config.toml
encoder_arch = "resmlp"
model = "audio captioner"
dataset = "synthesized solo parts of chorales (CocoChorales)"
train_examples = 39062
gain_aug_db = 6
time_shift_ms = 100
n_mels = 64
hop_length = 320
input = "log_mel"
spec_augment = false
win_length = 400
tokenizer = "word"
vocab_size = 56
encoder_norm = "layernorm"
encoder_norm_position = "pre"
encoder_activation = "swiglu"
encoder_mlp_ratio = 3
encoder_parallel_block = false
encoder_inner_norm = false
encoder_drop_path = 0.15
encoder_patch_size = [16, 4]
encoder_layers = 8
encoder_width = 512
fusion = "cross_attention"
decoder_width = 192
decoder_layers = 10
decoder_norm = "layernorm"
decoder_norm_position = "post"
decoder_activation = "gelu"
decoder_mlp_ratio = 4
decoder_head_dim = 64
decoder_fused_qkv = true
decoder_bias = "none"
decoder_qk_norm = false
decoder_parallel_block = false
decoder_inner_norm = true
decoder_drop_path = 0.15
decoder_positions = "rope"
decoder_cross_attention_every = 1
decoder_tie_embeddings = false
init = "lecun_normal"
residual_init = "none"
optimizer = "adamw"
lr = 0.00066
beta1 = 0.8
beta2 = 0.999
eps = 1e-10
steps = 8800
batch_size = 96
epochs = 21.6
lr_schedule = "wsd"
decay_fraction = 0.3
final_lr_fraction = 0.1
warmup_steps = 260
weight_decay = 0.3
Rows from block 4 of the audio encoder of a small audio captioner, named by matrix and row number. Rows with one number belong to one neuron. Each number is 128 + 32 x the weight over its row's rms, rounded and kept within 0 to 255. All counts start at 0. Numbers have three digits each. After the name is the row's rms in percent of the matrix's.
After each neuron's rows are labels from the 100 clips, of 14976, where the neuron reaches its largest size: "strongest on" is what is common among them; "peak on" is the class under the peak. Only what is clearly more common there than usual is listed. The data: synthesized solo parts of chorales (CocoChorales). In brackets: how many of the 100.
# gate: MLP gate (encoder.blocks.4.mlp.gate.weight, 1536x512), inputs 0-51
# fc1: MLP up (encoder.blocks.4.mlp.fc1.weight, 1536x512), inputs 0-51
# fc2: MLP down (encoder.blocks.4.mlp.fc2.weight, 512x1536, transposed), outputs 0-51

gate.395 135:140087127110165114124124115168153139133096108164091141141121096144193107116153120058088148136129097129114113124147133167133165135155197058116135157167112119
fc1.395 138:142128064130156106130140136133153138149199137178159169105127137115122082161080123167139141146105120109121156113082149118117101153131109177155129156113134117
fc2.395 182:120170044120148130111147173128146157161104084129117141136149198127146151152084121142132172088126120135136144114039102106103121138105064155198070154099139149
strongest on: note E3 (86); bassoon (53); note B3 (32); note F#3 (26)
peak on: E3 (48)

gate.516 090:130116130132166159155112137134161140163089120111092156120121139098183121137150147139118128084134204142127143169102076095095137129172111128164142098147082140
fc1.516 086:108183160134186095125077093157142128052087123181090175118073200176163124144092139087114198045072137195119116146143113095115163130158112113110101114111114121
fc2.516 076:118121105116113059149112141150132176156143142132158122133168115103118117080169102120156127144113101101159135170166161176171138108060129086119125129132188108
strongest on: bassoon (95); note C4 (88); note C#4 (67); note A#3 (51)
peak on: C4 (53)

gate.721 093:122163146112091123114141103168115145173118133123080149108105109094108152145187106130168113141121068130118130149152131143103144158074109143171141093145152093
fc1.721 097:119106099168065132131141166174120158150077190086218165129115175118121143136087111105099147132064147086096126156106132062162117131128143131092140177098105169
fc2.721 097:114088088099157125066141044073163136113129090196122137088126105159150131141140118156131116105078114124108158183117124120028123116149135195116117097120111168
strongest on: note F5 (34); cello (32); note A#3 (32); flute (27)
peak on: silence (62)

gate.508 084:125127142173152125137111155122115123121113043153114137071139192188173179100110114173139148115122118087122176159143067109087149148115183184095074104131107127
fc1.508 090:140165127146088081140130116077110136147137098154177098150114089132083126143127164116156107163114114103116075092096186088165128119155069138069166113098170169
fc2.508 083:127150211126147214113089157131166125159118063140136075150092144141153105104143077087108094165164122119136156098079142129151150078087113137130183186103109089
strongest on: note A#5 (48); note G#5 (39); note F#5 (29); trumpet (29)
peak on: A#5 (27)

gate.370 089:095086146113206131079132108114152126108077099099093130171163109126154140122163085129179137144226120095107165138138156128084062157092158104154168178120111128
fc1.370 082:131125161116123144080158131148112187097111107170148102109165130094129124085110124131139145113173111131161154197174128131107134160128168197191168111196138090
fc2.370 082:090103134152130176148160127053092125080125134128192130125137122124173121148138085186124087150153103060160097167127160130123107091098146136144132059149088127
strongest on: note F4 (85); note G4 (45); viola (38); note D#4 (38)
peak on: silence (66)

gate.522 097:095176124079097117145096155136097128157079091135132166152128161133178132129129098126132126154120092130138157114134125155067147195089129111143134116116112115
fc1.522 089:108108147144134136114179120123186059149097123111130179109130156139120138130126067063156177127094179103111140121057128090157153084137156078122189132166110168
fc2.522 087:167182120156159109109096076110096062111103087092137141110142204102140100191151105122114119095157113150062165090094193091147123139152133151134145126079128197
strongest on: note E4 (50); bassoon (47); note D#3 (32)
peak on: E4 (31)

gate.565 110:145147140072125175110147097076101153120157162179134088070118103100138104122136123111160118113123103176094149090075181129126148104165159122127149109178081176
fc1.565 105:147123201136129134095140098113089159088113115119171070139175113141150109132168149067176071134126109073073063076104175128075157095160135101118136108133137120
fc2.565 144:164136090146101126075154092115095105091119123111109155155174116119067076144138116158143146117130118063087160090129145133123139095097120140125113107090096133
strongest on: note C#5 (39); note D#5 (35); flute (33)
peak on: C#5 (36); D#5 (34)

gate.295 099:156167136098070130120160075109110109102078170116110082177108145123138104108137124155117110097147177128198131116109112115120185139089142071103172167171169090
fc1.295 092:157095181121116090094161083117095148132099114103121075153089122106113088067124084081127123147151122142138091115119189102103181103109119106070168118165156091
fc2.295 084:076117104103166128163104152142096168185149170118157164120146088105178163124091133136160131200123135192175087131167088137108116116135133099122132124114151063
strongest on: note B3 (58); note A3 (52); note G3 (48); instrument: cello (40)
peak on: B3 (29)

gate.350 094:118136130091157128159115080165134097152110112114114119120116059176168096112104176134132162139116097150139170064117153167134121114173119083113133190156124168
fc1.350 101:134072157132135100106096131109141081132158084059174094182159151144065108137142090089125106117178145144098142116118162104110115156105084104071175172114108096
fc2.350 095:121142132149060103141145127126091169093166190126138131101156148143064132096184155112129057083098116124141112142118154149064135111121138133109153064108081157
strongest on: note F4 (100); note G4 (51); viola (44); trombone (30)
peak on: F4 (76)

gate.541 102:139170110106108192113146178116102168095104109083178076120098139101122171140165093112113095116111103155148097088098157129129146156136143120141139133145087096
fc1.541 093:107123150118084121076138105095135115132104146170156100111124087132123138099164104093117128117132103115111079139126186109110118113163142152144163092125123083
fc2.541 083:094121148044130111125099104093155148163184119134170134124080107135146110088128117101174108152142124173128089093087138157162200114108118091133135156184152102
strongest on: note B3 (65); note A#3 (33); bassoon (32); cello (32)
peak on: B3 (34)

gate.637 093:157125146169082144147106121120126170155107151103185154147183081109042170093174143104141114141078091128088101159120124080111139105115100106136145111147161083
fc1.637 097:082160099145117057217088136189107123138135178137123186130129113136162119150112145118098140136090122136118130166191130144102129132072177089134145132050117139
fc2.637 095:140111141113094129086171125116101154106130070105089098134056154113109133103102121150031195106201145117164158103132126132100122126174102148168117092114096122
strongest on: viola (49); note F4 (45); note G4 (25)
peak on: silence (82)

gate.527 115:169111121148163173087149127122156152122167148179143071127155113137107107118143159143173176135151110086139104078144160172170091071108095165092134191152146105
fc1.527 101:135096153112146114125117171102163108170127098155152142158139066101092125124116190133186091126116105101186126111193100099200153059159088170097105142179148103
fc2.527 117:102161087147114097145103143144104135144101135124090186086155075167143168193151207077158121115085108171100140165090092117158106161137196118089115112107104149
strongest on: viola (54); note D4 (38); note F#5 (27)
peak on: D4 (30)

gate.485 090:152114138124114178144120115140132130115137130121116110153156086073155138055155097140128117085153199102175153119123158187122130129074106106090126188134098150
fc1.485 098:096084124120162074140139188139116156160128078146109146068078078154111190095133126125117136143076108135144176168186121147119106165218105176199100106161153147
fc2.485 092:134163114131111182110171126157113102130083151085113065121138112143082085103139095065113100070144166091128089086114120146091139130151121096157173174116142117
strongest on: note E4 (37)
peak on: silence (71)

gate.122 097:118096185139091133114172105163138114109079082120144133198158192102121112109158140090102088138158154152120149095067111117145164086111112135135165175113160116
fc1.122 094:065159159155104101174108119150107129145112143174135171178134141120177132124156186224136092068083108103121145153103084132135083190135164175185121057064111180
fc2.122 099:135104176165111120102179128057158064074098094138126098151138148181124090109124130101130128085086111073072171156077173097105150080154131161153156111108161181
strongest on: bassoon (67); note B3 (53); note A3 (44); note A#3 (43)
peak on: B3 (25)

gate.686 092:179128151059095116107088151143131160149085080124090173119095161123139122146132125179138146130146107155090143120118148164131098151147129113115157140166106083
fc1.686 100:080175200116162084139115053082100137136094102086120142104093109106135080075149119157150121143108084130231133184078152146073171166133113074097121095125121180
fc2.686 078:099103162079139175144122114129159119151138112148135145126188141107159088048151113121166083085155117171164115084129114168198135135095117053118141129172165125
strongest on: note C#5 (98); violin (61); note D#5 (50)
peak on: silence (66); C#5 (27)

gate.272 096:184150161096161094175100126074165124153168126145107093080121134129104131126080137146155192112103127140180108141155111107151134148186138132113141134104094141
fc1.272 097:093126145133132166143152160148083142098093105119101187060150189099169165141082170159096120086096171118102126181094148159176110189062217092136141099133095180
fc2.272 102:147146084099151125128129115146121092178104113152117116223092156067131094119093133143175121094065153154161088033099134122159099134129130112168153143105176079
strongest on: note A4 (47); note B4 (35); note C5 (32)
peak on: A4 (29)

gate.264 089:158132132142163122173083160119153149144204211087147136111084135042073137117120103111101173103145157080137127127088131172175093089152119154127105114125166170
fc1.264 099:084095104131100135081143169156144065149117016203105085102182157114133105134110149089152136143130119102129131133155161121083113109148134146134060090098140115
fc2.264 086:109144133163131088134147213200145157119136126109112143131118143147163130159109125139122190125157111153128127127157082113127084167195087119078120085111117094
strongest on: note F5 (78); note D#5 (63); flute (38); instrument: trumpet (33)
peak on: F5 (62)

gate.448 098:153069102118121126188109178130092180107101118144105127113099152129150151149123127135120088099107111183167155148091202123072109143094160138115163089108066149
fc1.448 105:187166097128142120135127125139156129175201125107096084174192126162049120149186169107150147183102138200092115081143136151156157137133120166132144201121167092
fc2.448 094:140138154166142163125131117136107163109105107059119136214148167160150140080071137146108169117158088076159124095115132165148097144144113156173112148131095171
strongest on: note A#5 (44); note F#4 (36)
peak on: A#5 (41)

gate.389 101:195138142103105155091154087136149076129091077138156190119141133133132115155169221097130166135096098091104134135154185121159125111116184163127100139184152118
fc1.389 105:113136165099109153087132095103123155116189119068058134151139121104121163116142091137149123167146142154119094119144103089139148154124135194085123147126090056
fc2.389 117:145113131153140083114108142159176087139134133123162101135154168095114144122128147158146196123123082146102175175117148153186094138088115136091097076110105105
strongest on: viola (80); note E4 (71); note F#4 (59)
peak on: E4 (29)

gate.472 089:128168116113145128146080094114188131094110106114071161113150146144166129148093144140185142153098116100121101149100116060111143135170139122167089111130099164
fc1.472 087:106124100088148148190111129106095104154163135089212082184156075087080131178174100112153042176153091101131099146153097227128112127066131121036101115121147078
fc2.472 077:179154120158105080163161135167119133077072119113075101133156123146126141160116151122103134124178116077127149145196136085140200092149139169133125114145087149
strongest on: note A#3 (82); tuba (67); note C4 (36)
peak on: A#3 (64)

gate.12 094:182175170138100137101143099103110151129073115140097099165148134109114087126206079121166088091166107091149109061122143153099132135138113113086167131134173115
fc1.12 094:085131100185172127183095171146195065113148105164118156090097124134171143148126118182139171149123039155188160115123099117090140156111182047150106100091113150
fc2.12 089:149082110184102164128157097107104091045086122092100137117162153156112099136139152134102101099136079103139183070102110103131125124140096160174178114091102126
strongest on: note B3 (53); bassoon (46); horn (31); note A4 (31)
peak on: A4 (31)

gate.509 085:166141142144157121096105194135102135096128121101167134180189173116085091118161107117127179155217055127112156163152132138076098178110152133110128215136101079
fc1.509 096:147108129112128144065115119074093127143100117106118122183134141199172111192115169183119091127129073125089151146130114124068108189120154164163071154130077126
fc2.509 092:133095153151089109111143103120140127121152159151158101176142069159148116090126069176140073124203124121154140104165141206102136114092084136160129106161104074
strongest on: note C#5 (48)
peak on: C#5 (44)

gate.396 082:120182118119126187191158121193172155106112135184150093125109157082113132140129148091087135163116201123116158143164101098149142140083093148218167120104104118
fc1.396 085:156113163058084141137104194114123095095111084113102128123083149163102114175127137183128182121160135124147083173125103080122110081158096140115089103153099125
fc2.396 086:146136142088176149173125134107171110172133111090113105143123083083137144105060129112161150169178122135157107151153065113165090120202142112160124123148096138
strongest on: bassoon (70); note G#3 (44); note F#3 (37); note F3 (35)
peak on: silence (79)

gate.741 088:079169071149149068172119084112143165161157164139101155158118105203103162097115144134119130145103186187152164101109046112098127089139148079136160173124170183
fc1.741 086:151096100124120152127133154162127190074081118101133100108151120123167124096106108103151151121174078106207130112119109095133117100118130110161087132140104153
fc2.741 082:118118165110193134101152124076100111128093168150108166122128105166191127175173075150134131083093104093073139151083130090167093071105124190146065120089117061
strongest on: note F4 (100); clarinet (61); note D#4 (29)
peak on: F4 (83)

gate.82 092:095139139158115146116099130119107129107145155105112132143145143139113165172140123150149124095140201161140052140110112120145156133108101093168192111180092090
fc1.82 093:139143120137084124111124080134115120146179137111112137179194137149139148107120091166126159117131149127166166152118119110120117145083111084106133127128149120
fc2.82 082:124220063182102074139148122156026097131122140113094141140132118128137159141119106086123146087090108116137175118191108099075105152130150128118109102138085198
strongest on: note A4 (65); horn (64)
peak on: A4 (57)

gate.301 104:130138151167093161113097050166091177123124156067157043126144147102142127097104131110105086090092131106128161040131180158117126144131136080146129145146154098
fc1.301 094:116102154122072168109147124135112126101107097127127121119076096099065126161137106070112103108168138087116059069118122097101118114105109123132151162159085146
fc2.301 084:114100148143092134149108171158129183179160161137114098139134099127132124165151122105201128165109130142194048139126113163161150133100157076121130108144155128
strongest on: note B3 (51); note A3 (43); cello (30); bassoon (25)
peak on: B3 (29)

gate.739 086:156205063135168179145171137152145141175094143105092162157119167114130155146118174135149065122145132100127120146127102132138103132114119146175114133109113131
fc1.739 080:124098113147123199143134149156117152094131097159095135128140109110144148119156117123127091120132102102168128045131081132179100136134105087128146138156147126
fc2.739 075:092060170135146146102185116149120092107151127144171185086132127140165109072142146187100096113110092085124144241114197093137164108146152126128160120148117136
strongest on: note E4 (49); trombone (33); note F#5 (25)
peak on: E4 (39)

gate.202 136:160126119143135134181108188153068105216199125110134141129113168133079118107155104047143158177146147168054161063105177143108095162146141060100108176099127130
fc1.202 124:154088156111114165146132125136196054071121110129100147115120181133168110155105122138144163152116099205126147205114088092140144145093122161133132103108112055
fc2.202 146:100096168179142165116052159123118135130088131113127148142109146167128153152118105118115112141090092167124066098112137084129154108123139142161077107165118089
strongest on: note F4 (86); clarinet (81); note G4 (36)
peak on: F4 (74)

gate.750 118:109126170138162126123109096168114131110115030125177158124126128148171127126108153093113169110170091164101176138092204138175170139162212090118157134135062137
fc1.750 113:146187154060134131119110061091087130122102088089092200175079149075143091124156094120130183120157067158130145189122183195128159175101105082112142126148081056
fc2.750 123:151147145113127139076114106120146137127090116123132117089113159158148128174128082128174076102117119105130091134126113140167143127178161110087170117133184106
strongest on: note E4 (46); viola (33); note F4 (27); note D#4 (27)
peak on: E4 (39)

gate.433 096:070144136111098110109094082171150121170125133086131150092079158176123144108147099161069111132136122176167152175106125148115155154103111083133109158165139152
fc1.433 088:143141085123108137123161127059156085161124168089146080114150132127086107160159157101171113113119139083138113109124168149134147086173096148122146132112209110
fc2.433 079:153116151161131166121156083186145157132083133084082117151110158111121091134120106113019146097200119128119140150133150150132106065095093153134160186058116137
strongest on: note D#3 (48); cello (47); note A#3 (33)
peak on: D#3 (32)

gate.326 098:120137129112098105120080137105190168138094158090146115109097117122150132123082098121114140104119107160115140129097097146105098165172131090154152134149115234
fc1.326 097:155148135147203161092128115144125138156104073122114135212111124152132111100075077146130192119184093132111132144124136083125144139126135084121194185131144131
fc2.326 086:135109170121134154141155115135116137136130151152083097107190126146159140068114089188128151090172101113115166150085125148147121176098118158089117100216093125
strongest on: note A#3 (70); tuba (44)
peak on: A#3 (46)

gate.518 115:126127129167128165133116112171167122159054162179140124163167129131087106057119119103167132082104171059160108139155124190173125080139153109162141171182139178
fc1.518 127:108132164095120113161108132071138136168120184066073147121104098076150100142140100169159117100115124073123097104111069151136141126136110103144086133119119166
fc2.518 120:171154143158137108160120198126157094175111093127142088168104175099102112112074095117109173153148131170124137117096117126154114178094089109201158100120108148
strongest on: viola (77); note D#4 (66); note D4 (40); note F4 (25)
peak on: D#4 (41); D4 (27)

gate.596 099:159121082184134091149067096148141084113132165116136131093130189177177126194126116136114119120032112140114179112131071146090068144149163145134145119134090169
fc1.596 104:149058139104164169111181146118164136125129106087165091167145090145096128127113125119158103163114136114159071125187050090153101129108074134078109179171173105
fc2.596 097:128093099142124152089164116144110113072125065134151108121152162081152124159082141131152159087122123105168129100146160093186114156121133124107121095142085058
strongest on: note F4 (46); flute (42); clarinet (38); note G5 (34)
peak on: F4 (25)

gate.576 088:106096124171137104101117181118097147145169121187084157145157147158144166130122083140131107127147169168162156135156158156072111108103145159158166130136099103
fc1.576 089:046090107108149130176089134133155128138161164108188133108153091037166142115134111140170125182145151123113101103141053187138119140062127132163112159180187067
fc2.576 084:092068163111150138107111182103163166118067118184150156104128109124183091087098143141093132145104137151114101131074088113191142186110132133081074113158157100
strongest on: note A#3 (65); note B3 (46); cello (43)
peak on: A#3 (28)

gate.276 104:116135111172136116173081151115096126131115216088140175117105145129144133100125077098138203160125103123126148153100169125119094152176152111137114117073094092
fc1.276 114:111123137102154131142092159101130073161152155169192083051176129122095124130135125133150139167157168136095132062138148119172117140122164121141107103143172137
fc2.276 114:131126122166103127122152097105161083113081102108123100117130181173112091117130092091101089103118131091105144110100118040069127097087143153130144089104140150
strongest on: note F5 (55); flute (32)
peak on: F5 (38)

gate.620 092:154119162141114167093120118127121125095113101118113138133138144176157114117146100125082063103127084151149103132090183107076170143126130094183204126125105094
fc1.620 093:100098079171073178169182161095069196081163106130127123079185096118086128116067127139146161145131081097134128171105178162116139157160124134173117148135163128
fc2.620 081:143145147101063175142088137137051205183163149116215152152127073084154087109174109086083095155089098120129101090091110137132151114140110065144126140180159147
strongest on: note F5 (47); note G5 (43); violin (38); note A3 (37)
peak on: G5 (30)

gate.727 082:147135093125166111110088143195090143106147116158151103155091143127089089127103084086122147148119087131168165089151150128135096132114097156194128100111076166
fc1.727 087:155109126079049145092082123084100133062115111135101121146145104123100121103108085161124087187184149135071169083106143114133134133103062140078118162154137115
fc2.727 086:126140120195102034149144152108165167201126134099105142154149139152163094151144159048135070093074128144099115095111104145078172144184106078168134101109100133
strongest on: note F5 (62); note G5 (56); note C5 (32)
peak on: F5 (25)

gate.603 107:158154149100147118079104092102175145157099103160066173111125152157185107092105072150115116106119106102153137135113157120151111158100171071149131107159119108
fc1.603 104:115110109135126142162131134147072146127123131143127132108105165114120186158101146111151145064055133127125094132073082107145103123134162108172167099177152130
fc2.603 110:171131127077104100135139157083084018142076136140086160178101072130171122146096094153209135129128091156143136116119140153142091131126051126135142132053135087
strongest on: note A#3 (72); tuba (43)
peak on: A#3 (36)

gate.428 094:133117206113122095177084104118123091152096067179093119141119107179138159069077123129122107190143099134091152169132161092074151114067064081104092095131114100
fc1.428 103:127164116142154121155173138140104120088121178107136113093090111141138137134152113119087149112089198124148164084138105165225080161132190129153111081112091140
fc2.428 097:119129133080176132143071150153107114185116129168099131146082096096154139111114114130177166151157181156167075084174113089141105129116146073110100133140153080
strongest on: bassoon (46); note G#3 (42)
peak on: G#3 (30)

gate.236 108:122145106158116099138112164111112158115157128092146115113160139076158156113206121088090071124156118093162178161105176161073123162112162132177212108147101063
fc1.236 117:146141137161153165145192126135113164055176108133164141143145144083144098109072079103154090160149128142200081113125129112089165151091125136150137148144120145
fc2.236 132:137133089137075094129173120120075155068144075110066136121147156161060132065174111100127123118134105113106157093124166138086110135125118131162107101118097152
strongest on: note A4 (99); note B4 (34); horn (29)
peak on: A4 (78)

gate.683 101:139192093186089130177075129184139123140085098097167144108121164085108146105147109093122129113122189171157129098162112167134120141108124124133116138146133069
fc1.683 100:180188128137123111101133092121096134119142150118132119123182130131106090115166085125147117108161129150122208143097147109105120130106121153158152161094154130
fc2.683 095:152093116179120090130147111106099128126070133138146162126169154123116086140146123085116096102079118133085125085121115118108123101164116159180159168099149119
strongest on: note D#3 (100); cello (60); note A#3 (52); note F3 (29)
peak on: D#3 (78)

gate.606 092:158148118135162095093080145153213118160080163179103174159131213136065135157135144113097159085082145151167161119108077118154145126115101094118186172106131171
fc1.606 092:105058137114123124160173149091123127136171120121133124123090088080098180117127106140186110165153130096098074136206137189123127109159082135101165159112110089
fc2.606 096:153142134149140117156145131172137100083066087137104137133128173152100098132156149087121169127130116122107136174167096099110153157191126115130094107115166232
strongest on: note A#3 (62); tuba (40); note G#4 (26)
peak on: A#3 (52)

gate.380 092:158091081140116159127155090164088109163117139085121143160114182114123062096145164113145044157100106161172123134138169147104136122123146124211137160129096125
fc1.380 089:124117071127110090153140100111073190144127137062100179113144145109138163160180105125130110105164089149125103104104175105128133160140072134100153189167130133
fc2.380 077:134137104126166098123047121111044105147034182083100153124153091150106156137069120135146140138077100145114136108111122141140119142142141076121138105124108152
strongest on: bassoon (70); note G3 (52); note A3 (48); note B3 (37)
peak on: G3 (25)

gate.412 099:154130126156138121164166182174129100106154111124102126078128157139044078162109151118136144156142157045160118173132098104136127115114183175079110176082096155
fc1.412 109:099147069132088109072088139069108162160094206146123080181119110146125115069084126111164120095120097197114098131126055124113129124127088093155136112194136100
fc2.412 122:112147147107152190110159117152106100152083093203095101162108112113100157156084146226089128065172142081153145103171120174106102076075107138105152122215179073
strongest on: note A4 (43); horn (37); note G#4 (36); note A#4 (35)
peak on: A4 (28)

gate.224 106:100150094129153078143112143157147128183059138077117173144121117102152125103098163107075173061116159184104177175065110114089138153130160068163170154139129208
fc1.224 111:139070162124102164091125065164145158101125080124144132075106146134129096138170078137125119158139086150141131136161166142163163123077135106108111115164121065
fc2.224 115:063085137139187132145078145167127092132061093135076121136128170151157177129126158106087154064093103132109151174108122126140142114127200083143106123149099133
strongest on: note F4 (45); note F5 (30)
peak on: F4 (33)

gate.298 101:091090125156141108121137115122138146111127160125115118073120121144121172109115137146163107148079086167152101136105130137119131125110181132118099110165106122
fc1.298 102:139121079165128126087157150105076167129131147114145071173203105138111118116127105114173107087095098108106111158103133115122175102175183156129119132120097076
fc2.298 099:153184131089068140127147080100145137127127097134149135112144113103102090087176099063122131103154178134142121129080075121145155136098122115189130155123179173
strongest on: note C#5 (72); violin (47); note B4 (39)
peak on: C#5 (54)

gate.146 127:154146136099147069146133096128161150133146166107107174110121126150110164133085188130111149134081128145078141075137045179080117088149136119107088212145184146
fc1.146 118:112123135160133151120100132145146085145104143136181119120121074109074147156092132138118122151117139155097153136154126123079132131147134130121151121120112135
fc2.146 120:177151104147132100128156113114171138149195143108104142133101142123091123122137182128119079130137159110117094074125077133144175141169103180125133159097130174
strongest on: note F4 (88); note D#4 (59); clarinet (31); instrument: trombone (27)
peak on: F4 (69)

gate.275 116:177084151081107157163110134127138165164108104135108173149133204115183162133122102133112200095168053118133174093126132202199114152075097068187154120181140160
fc1.275 120:166078148087108104096111113116138146150093100114083130101094139102130132068151116108142114068121121107076129120033139160150155127136120089124128156143162124
fc2.275 131:113130159148144129116105109065113071067085101121151123093135136167115149157121090116136122120129103103123096160068142122139085106170143106134180092111092093
strongest on: note A#5 (93); note G#5 (40); note G5 (40); trumpet (36)
peak on: silence (57); A#5 (29)

gate.76 084:152128156119047131093206109144137141114148144133136108136178139123061112084127141119147083129175168117122092120114203134098157142142176138147141147127098158
fc1.76 090:106127204103202094143062120168130125163098153065118152150094152161132148078139095110087080183173135147133153134177136141158090121069089116110086168122127089
fc2.76 077:179076098125135098072106163082137062114122096126135201139104124147103154194099138170165154129124102104181135145160137184088104129180124117089103085143098124
strongest on: bassoon (39); note D#3 (35); note A4 (35); horn (31)
peak on: A4 (32)

gate.659 098:105126155105124114173128146131146172161127169118135138133092051078147142138069186142113192102095161140120166117096087181075139143175194071110129126172100141
fc1.659 101:104146110092175104144064172125104169121066102168083161120079111119168151078162126144139124148170174162195170165142179139113071130081136104146131064139101163
fc2.659 095:156147087099122119121076094089166089138172152127092072130133130114198118186132084087173114148103101175138072116151124195133112095124091073087085153097159095
strongest on: note E4 (47); trombone (37); note C#4 (36); note D#4 (32)
peak on: silence (62)

gate.468 103:141160188143130106102141113110076169103140119131124156144116161105150096172087134136127192149167101126140158129138070133078168168092123085145159189111064102
fc1.468 102:098092113130137151084148143169109130089079075154065129083145095143175121095111149103135056137116126139060125125179125051117133169114120120111103058119116137
fc2.468 104:133138127131145078126140079162144141112111087129120153142136174094151159133113120145104093110146162131162145112131091157072142179132135104140143166160133088
strongest on: note E4 (78); viola (60); note F#4 (42)
peak on: E4 (35)

gate.94 096:102084074151157160157130119123092104133178166163108127089133129120141133140065114150072121183088125069165154166119082134127129113093162160181069098084121141
fc1.94 105:146117130137160145101168152137156116158156128162153114138140122088103155160126106127126122156063157076117117143158073154135121111122137164162145111103173136
fc2.94 104:084133119151102120156156119091104111053100107122138116079152176156128153128173096150111145135128074123106124143138162102101123167130179124095128086108108184
strongest on: note A#3 (70); tuba (29); note A3 (28); bassoon (26)
peak on: silence (66)