Rows from block 6 of the text decoder of a small audio captioner, named by matrix and row number. Rows with one number belong to one neuron. Each number is 500 + 50 x the weight over its row's rms, rounded and kept within 0 to 999. All counts start at 0. Numbers have three digits each. After the name is the row's rms in percent of the matrix's.
After each neuron's rows are labels from the 100 texts, of 14976, where the neuron reaches its highest value: "fires on" is the input token at the peak. Only what is clearly more common there than usual is listed. The data: synthesized solo parts of chorales (CocoChorales). In brackets: how many of the 100.
# fc1: MLP up (decoder.blocks.6.mlp.fc1.weight, 768x192), inputs 160-191
# fc2: MLP down (decoder.blocks.6.mlp.fc2.weight, 192x768, transposed), outputs 160-191

fc1.326 179:529546524517509459519524567478525461571485513556443543590494549619554509483504590518617538459507
fc2.326 170:497558553583446531507496516514551475523507476464417522583414472566530530487547503529528560497496
fires on: "c" (8)

fc1.637 094:507406590487521435509497478520466525542519444588621578539531471505528540502432386465543475515406
fc2.637 089:509522535506465478519470453538566444455504451534576485502531435535596543499520536576555381488526
fires on: "trumpet" (7)

fc1.282 090:529482538508441505495538595522530406562478466508467587495517576509501556524559410482490535409535
fc2.282 087:537524539494419540400534448457553485551471502468420425453545456534481538476547596527493527438520
fires on: "tuba" (7)

fc1.242 080:503584505435470497418528506504485493463585531457446528496436584590544546400557463493580447459464
fc2.242 082:519490424518542508400584462452483554558443525487435487463492505593528568459547519575587527487475
fires on: "a4" (9)

fc1.255 080:540431565516562486468499510507486501563457455439587525476417490505523530415507556570574558541498
fc2.255 099:567493500514582513448518382478458578579455473437505449478447559472585564399496534557489454518515
fires on: "clarinet" (7)

fc1.520 086:459604488590586531544457515586492489523479488537568590469530479463451405456535487555506519531454
fc2.520 091:442551506513478540573486520598426527511486414482470474536564513444529505508507450544569509542507
fires on: "trumpet" (8)

fc1.280 083:439471457431464531544486446413491595467374527478565510523482567565529523409440435519499491522506
fc2.280 107:527391530458451574393570472537440528605399448474466554489456532497561541419548516581530479463515
fires on: "c" (8); "violin" (7)

fc1.85 077:541615476420488442528430545486509559492527539523565555487542560585483514531583453492573444496527
fc2.85 081:521446535413477488466493473451507563524450469446480521431499519500555527474591528540519435470482
fires on: "oboe" (7)

fc1.284 083:478469424530475356504420430507519584495457498554482581409498527400508448435484495483446452391557
fc2.284 083:517508541502388525558560406464458463430458424447539490502436544484503430455488595489502419514557
fires on: "g" (7)

fc1.295 078:486451485487517509563474524450522548401581488517565533443566566608533600575476467494495540597431
fc2.295 085:548547486428531533496479450552420529568460371366522440512530481431639529451469519524541443527491
fires on: "oboe" (10)

fc1.403 083:624503575474537506480488434471471556547441533414536517528478464541437438449520501558526495474545
fc2.403 096:434476678452528515421432507464480581516457578413489440457483576512522441502557454405526476452526
fires on: "viola" (7)

fc1.272 082:480505435378436482384479560478541506496487430454515497511469567438613567445473545443495517597507
fc2.272 084:458410502519548591486495466453430567449474476439557487483472547409580472526529440468586569492489
fires on: "clarinet" (11)

fc1.179 077:506448503470456465503500467492469497479419457491495543501531432657518537411530524459480462501465
fc2.179 079:440404523484512498362550439522418526607494509470575503555494492540520501392511520509540457520525
fires on: "clarinet" (11)

fc1.581 079:453462503547504466497526539491496488469513537528578582455497485583537510400545572540523472513497
fc2.581 082:440457530529579489491452485481501568437551579545581531470488526452574427604486512566578490538448
fires on: "trumpet" (16)

fc1.236 133:516563488538545477479529536508480487606428517407464536575440544540532487519456523510548480503551
fc2.236 122:518501519583454522497533495594555469545434572431431456602400506533488557502537409569486513491486
fires on: "c" (9)

fc1.28 088:447491401372475438511382487579509565586429471466440594576498514543457487472571507459530469482541
fc2.28 087:424465463511431562470517469507471443582450425522515503482550541534512571489519495524566516482540
fires on: "g" (7)

fc1.758 090:472508519482432526438513515410556487581415533532439577378551542477466519452429473573496595483512
fc2.758 095:485513494569521569461576399498474471547475510540464514424498554422464478453540505573427451496402
fires on: "tuba" (7)

fc1.418 086:455487581463505441568531421498509508477543421484534528476517569490532522488508398506491494480483
fc2.418 090:556456517479555473440528460449535562517472500512518489481444545538522495433630453585444480480466
fires on: "violin" (7)

fc1.105 078:451520547470566499510463488592477528505460511544498525585543542690455549531413522560544519498640
fc2.105 089:524465557506561528513544429463440464540454503464515548441519495485580603493516448500554405520523
fires on: "g" (9)

fc1.24 091:487529571452396532507432462462518433561456495470573532473519482548568506490584566524500419547466
fc2.24 086:531519482459516549543502442510510413546500496439537498520502448476473501543538489558505413508516
fires on: "bassoon" (7)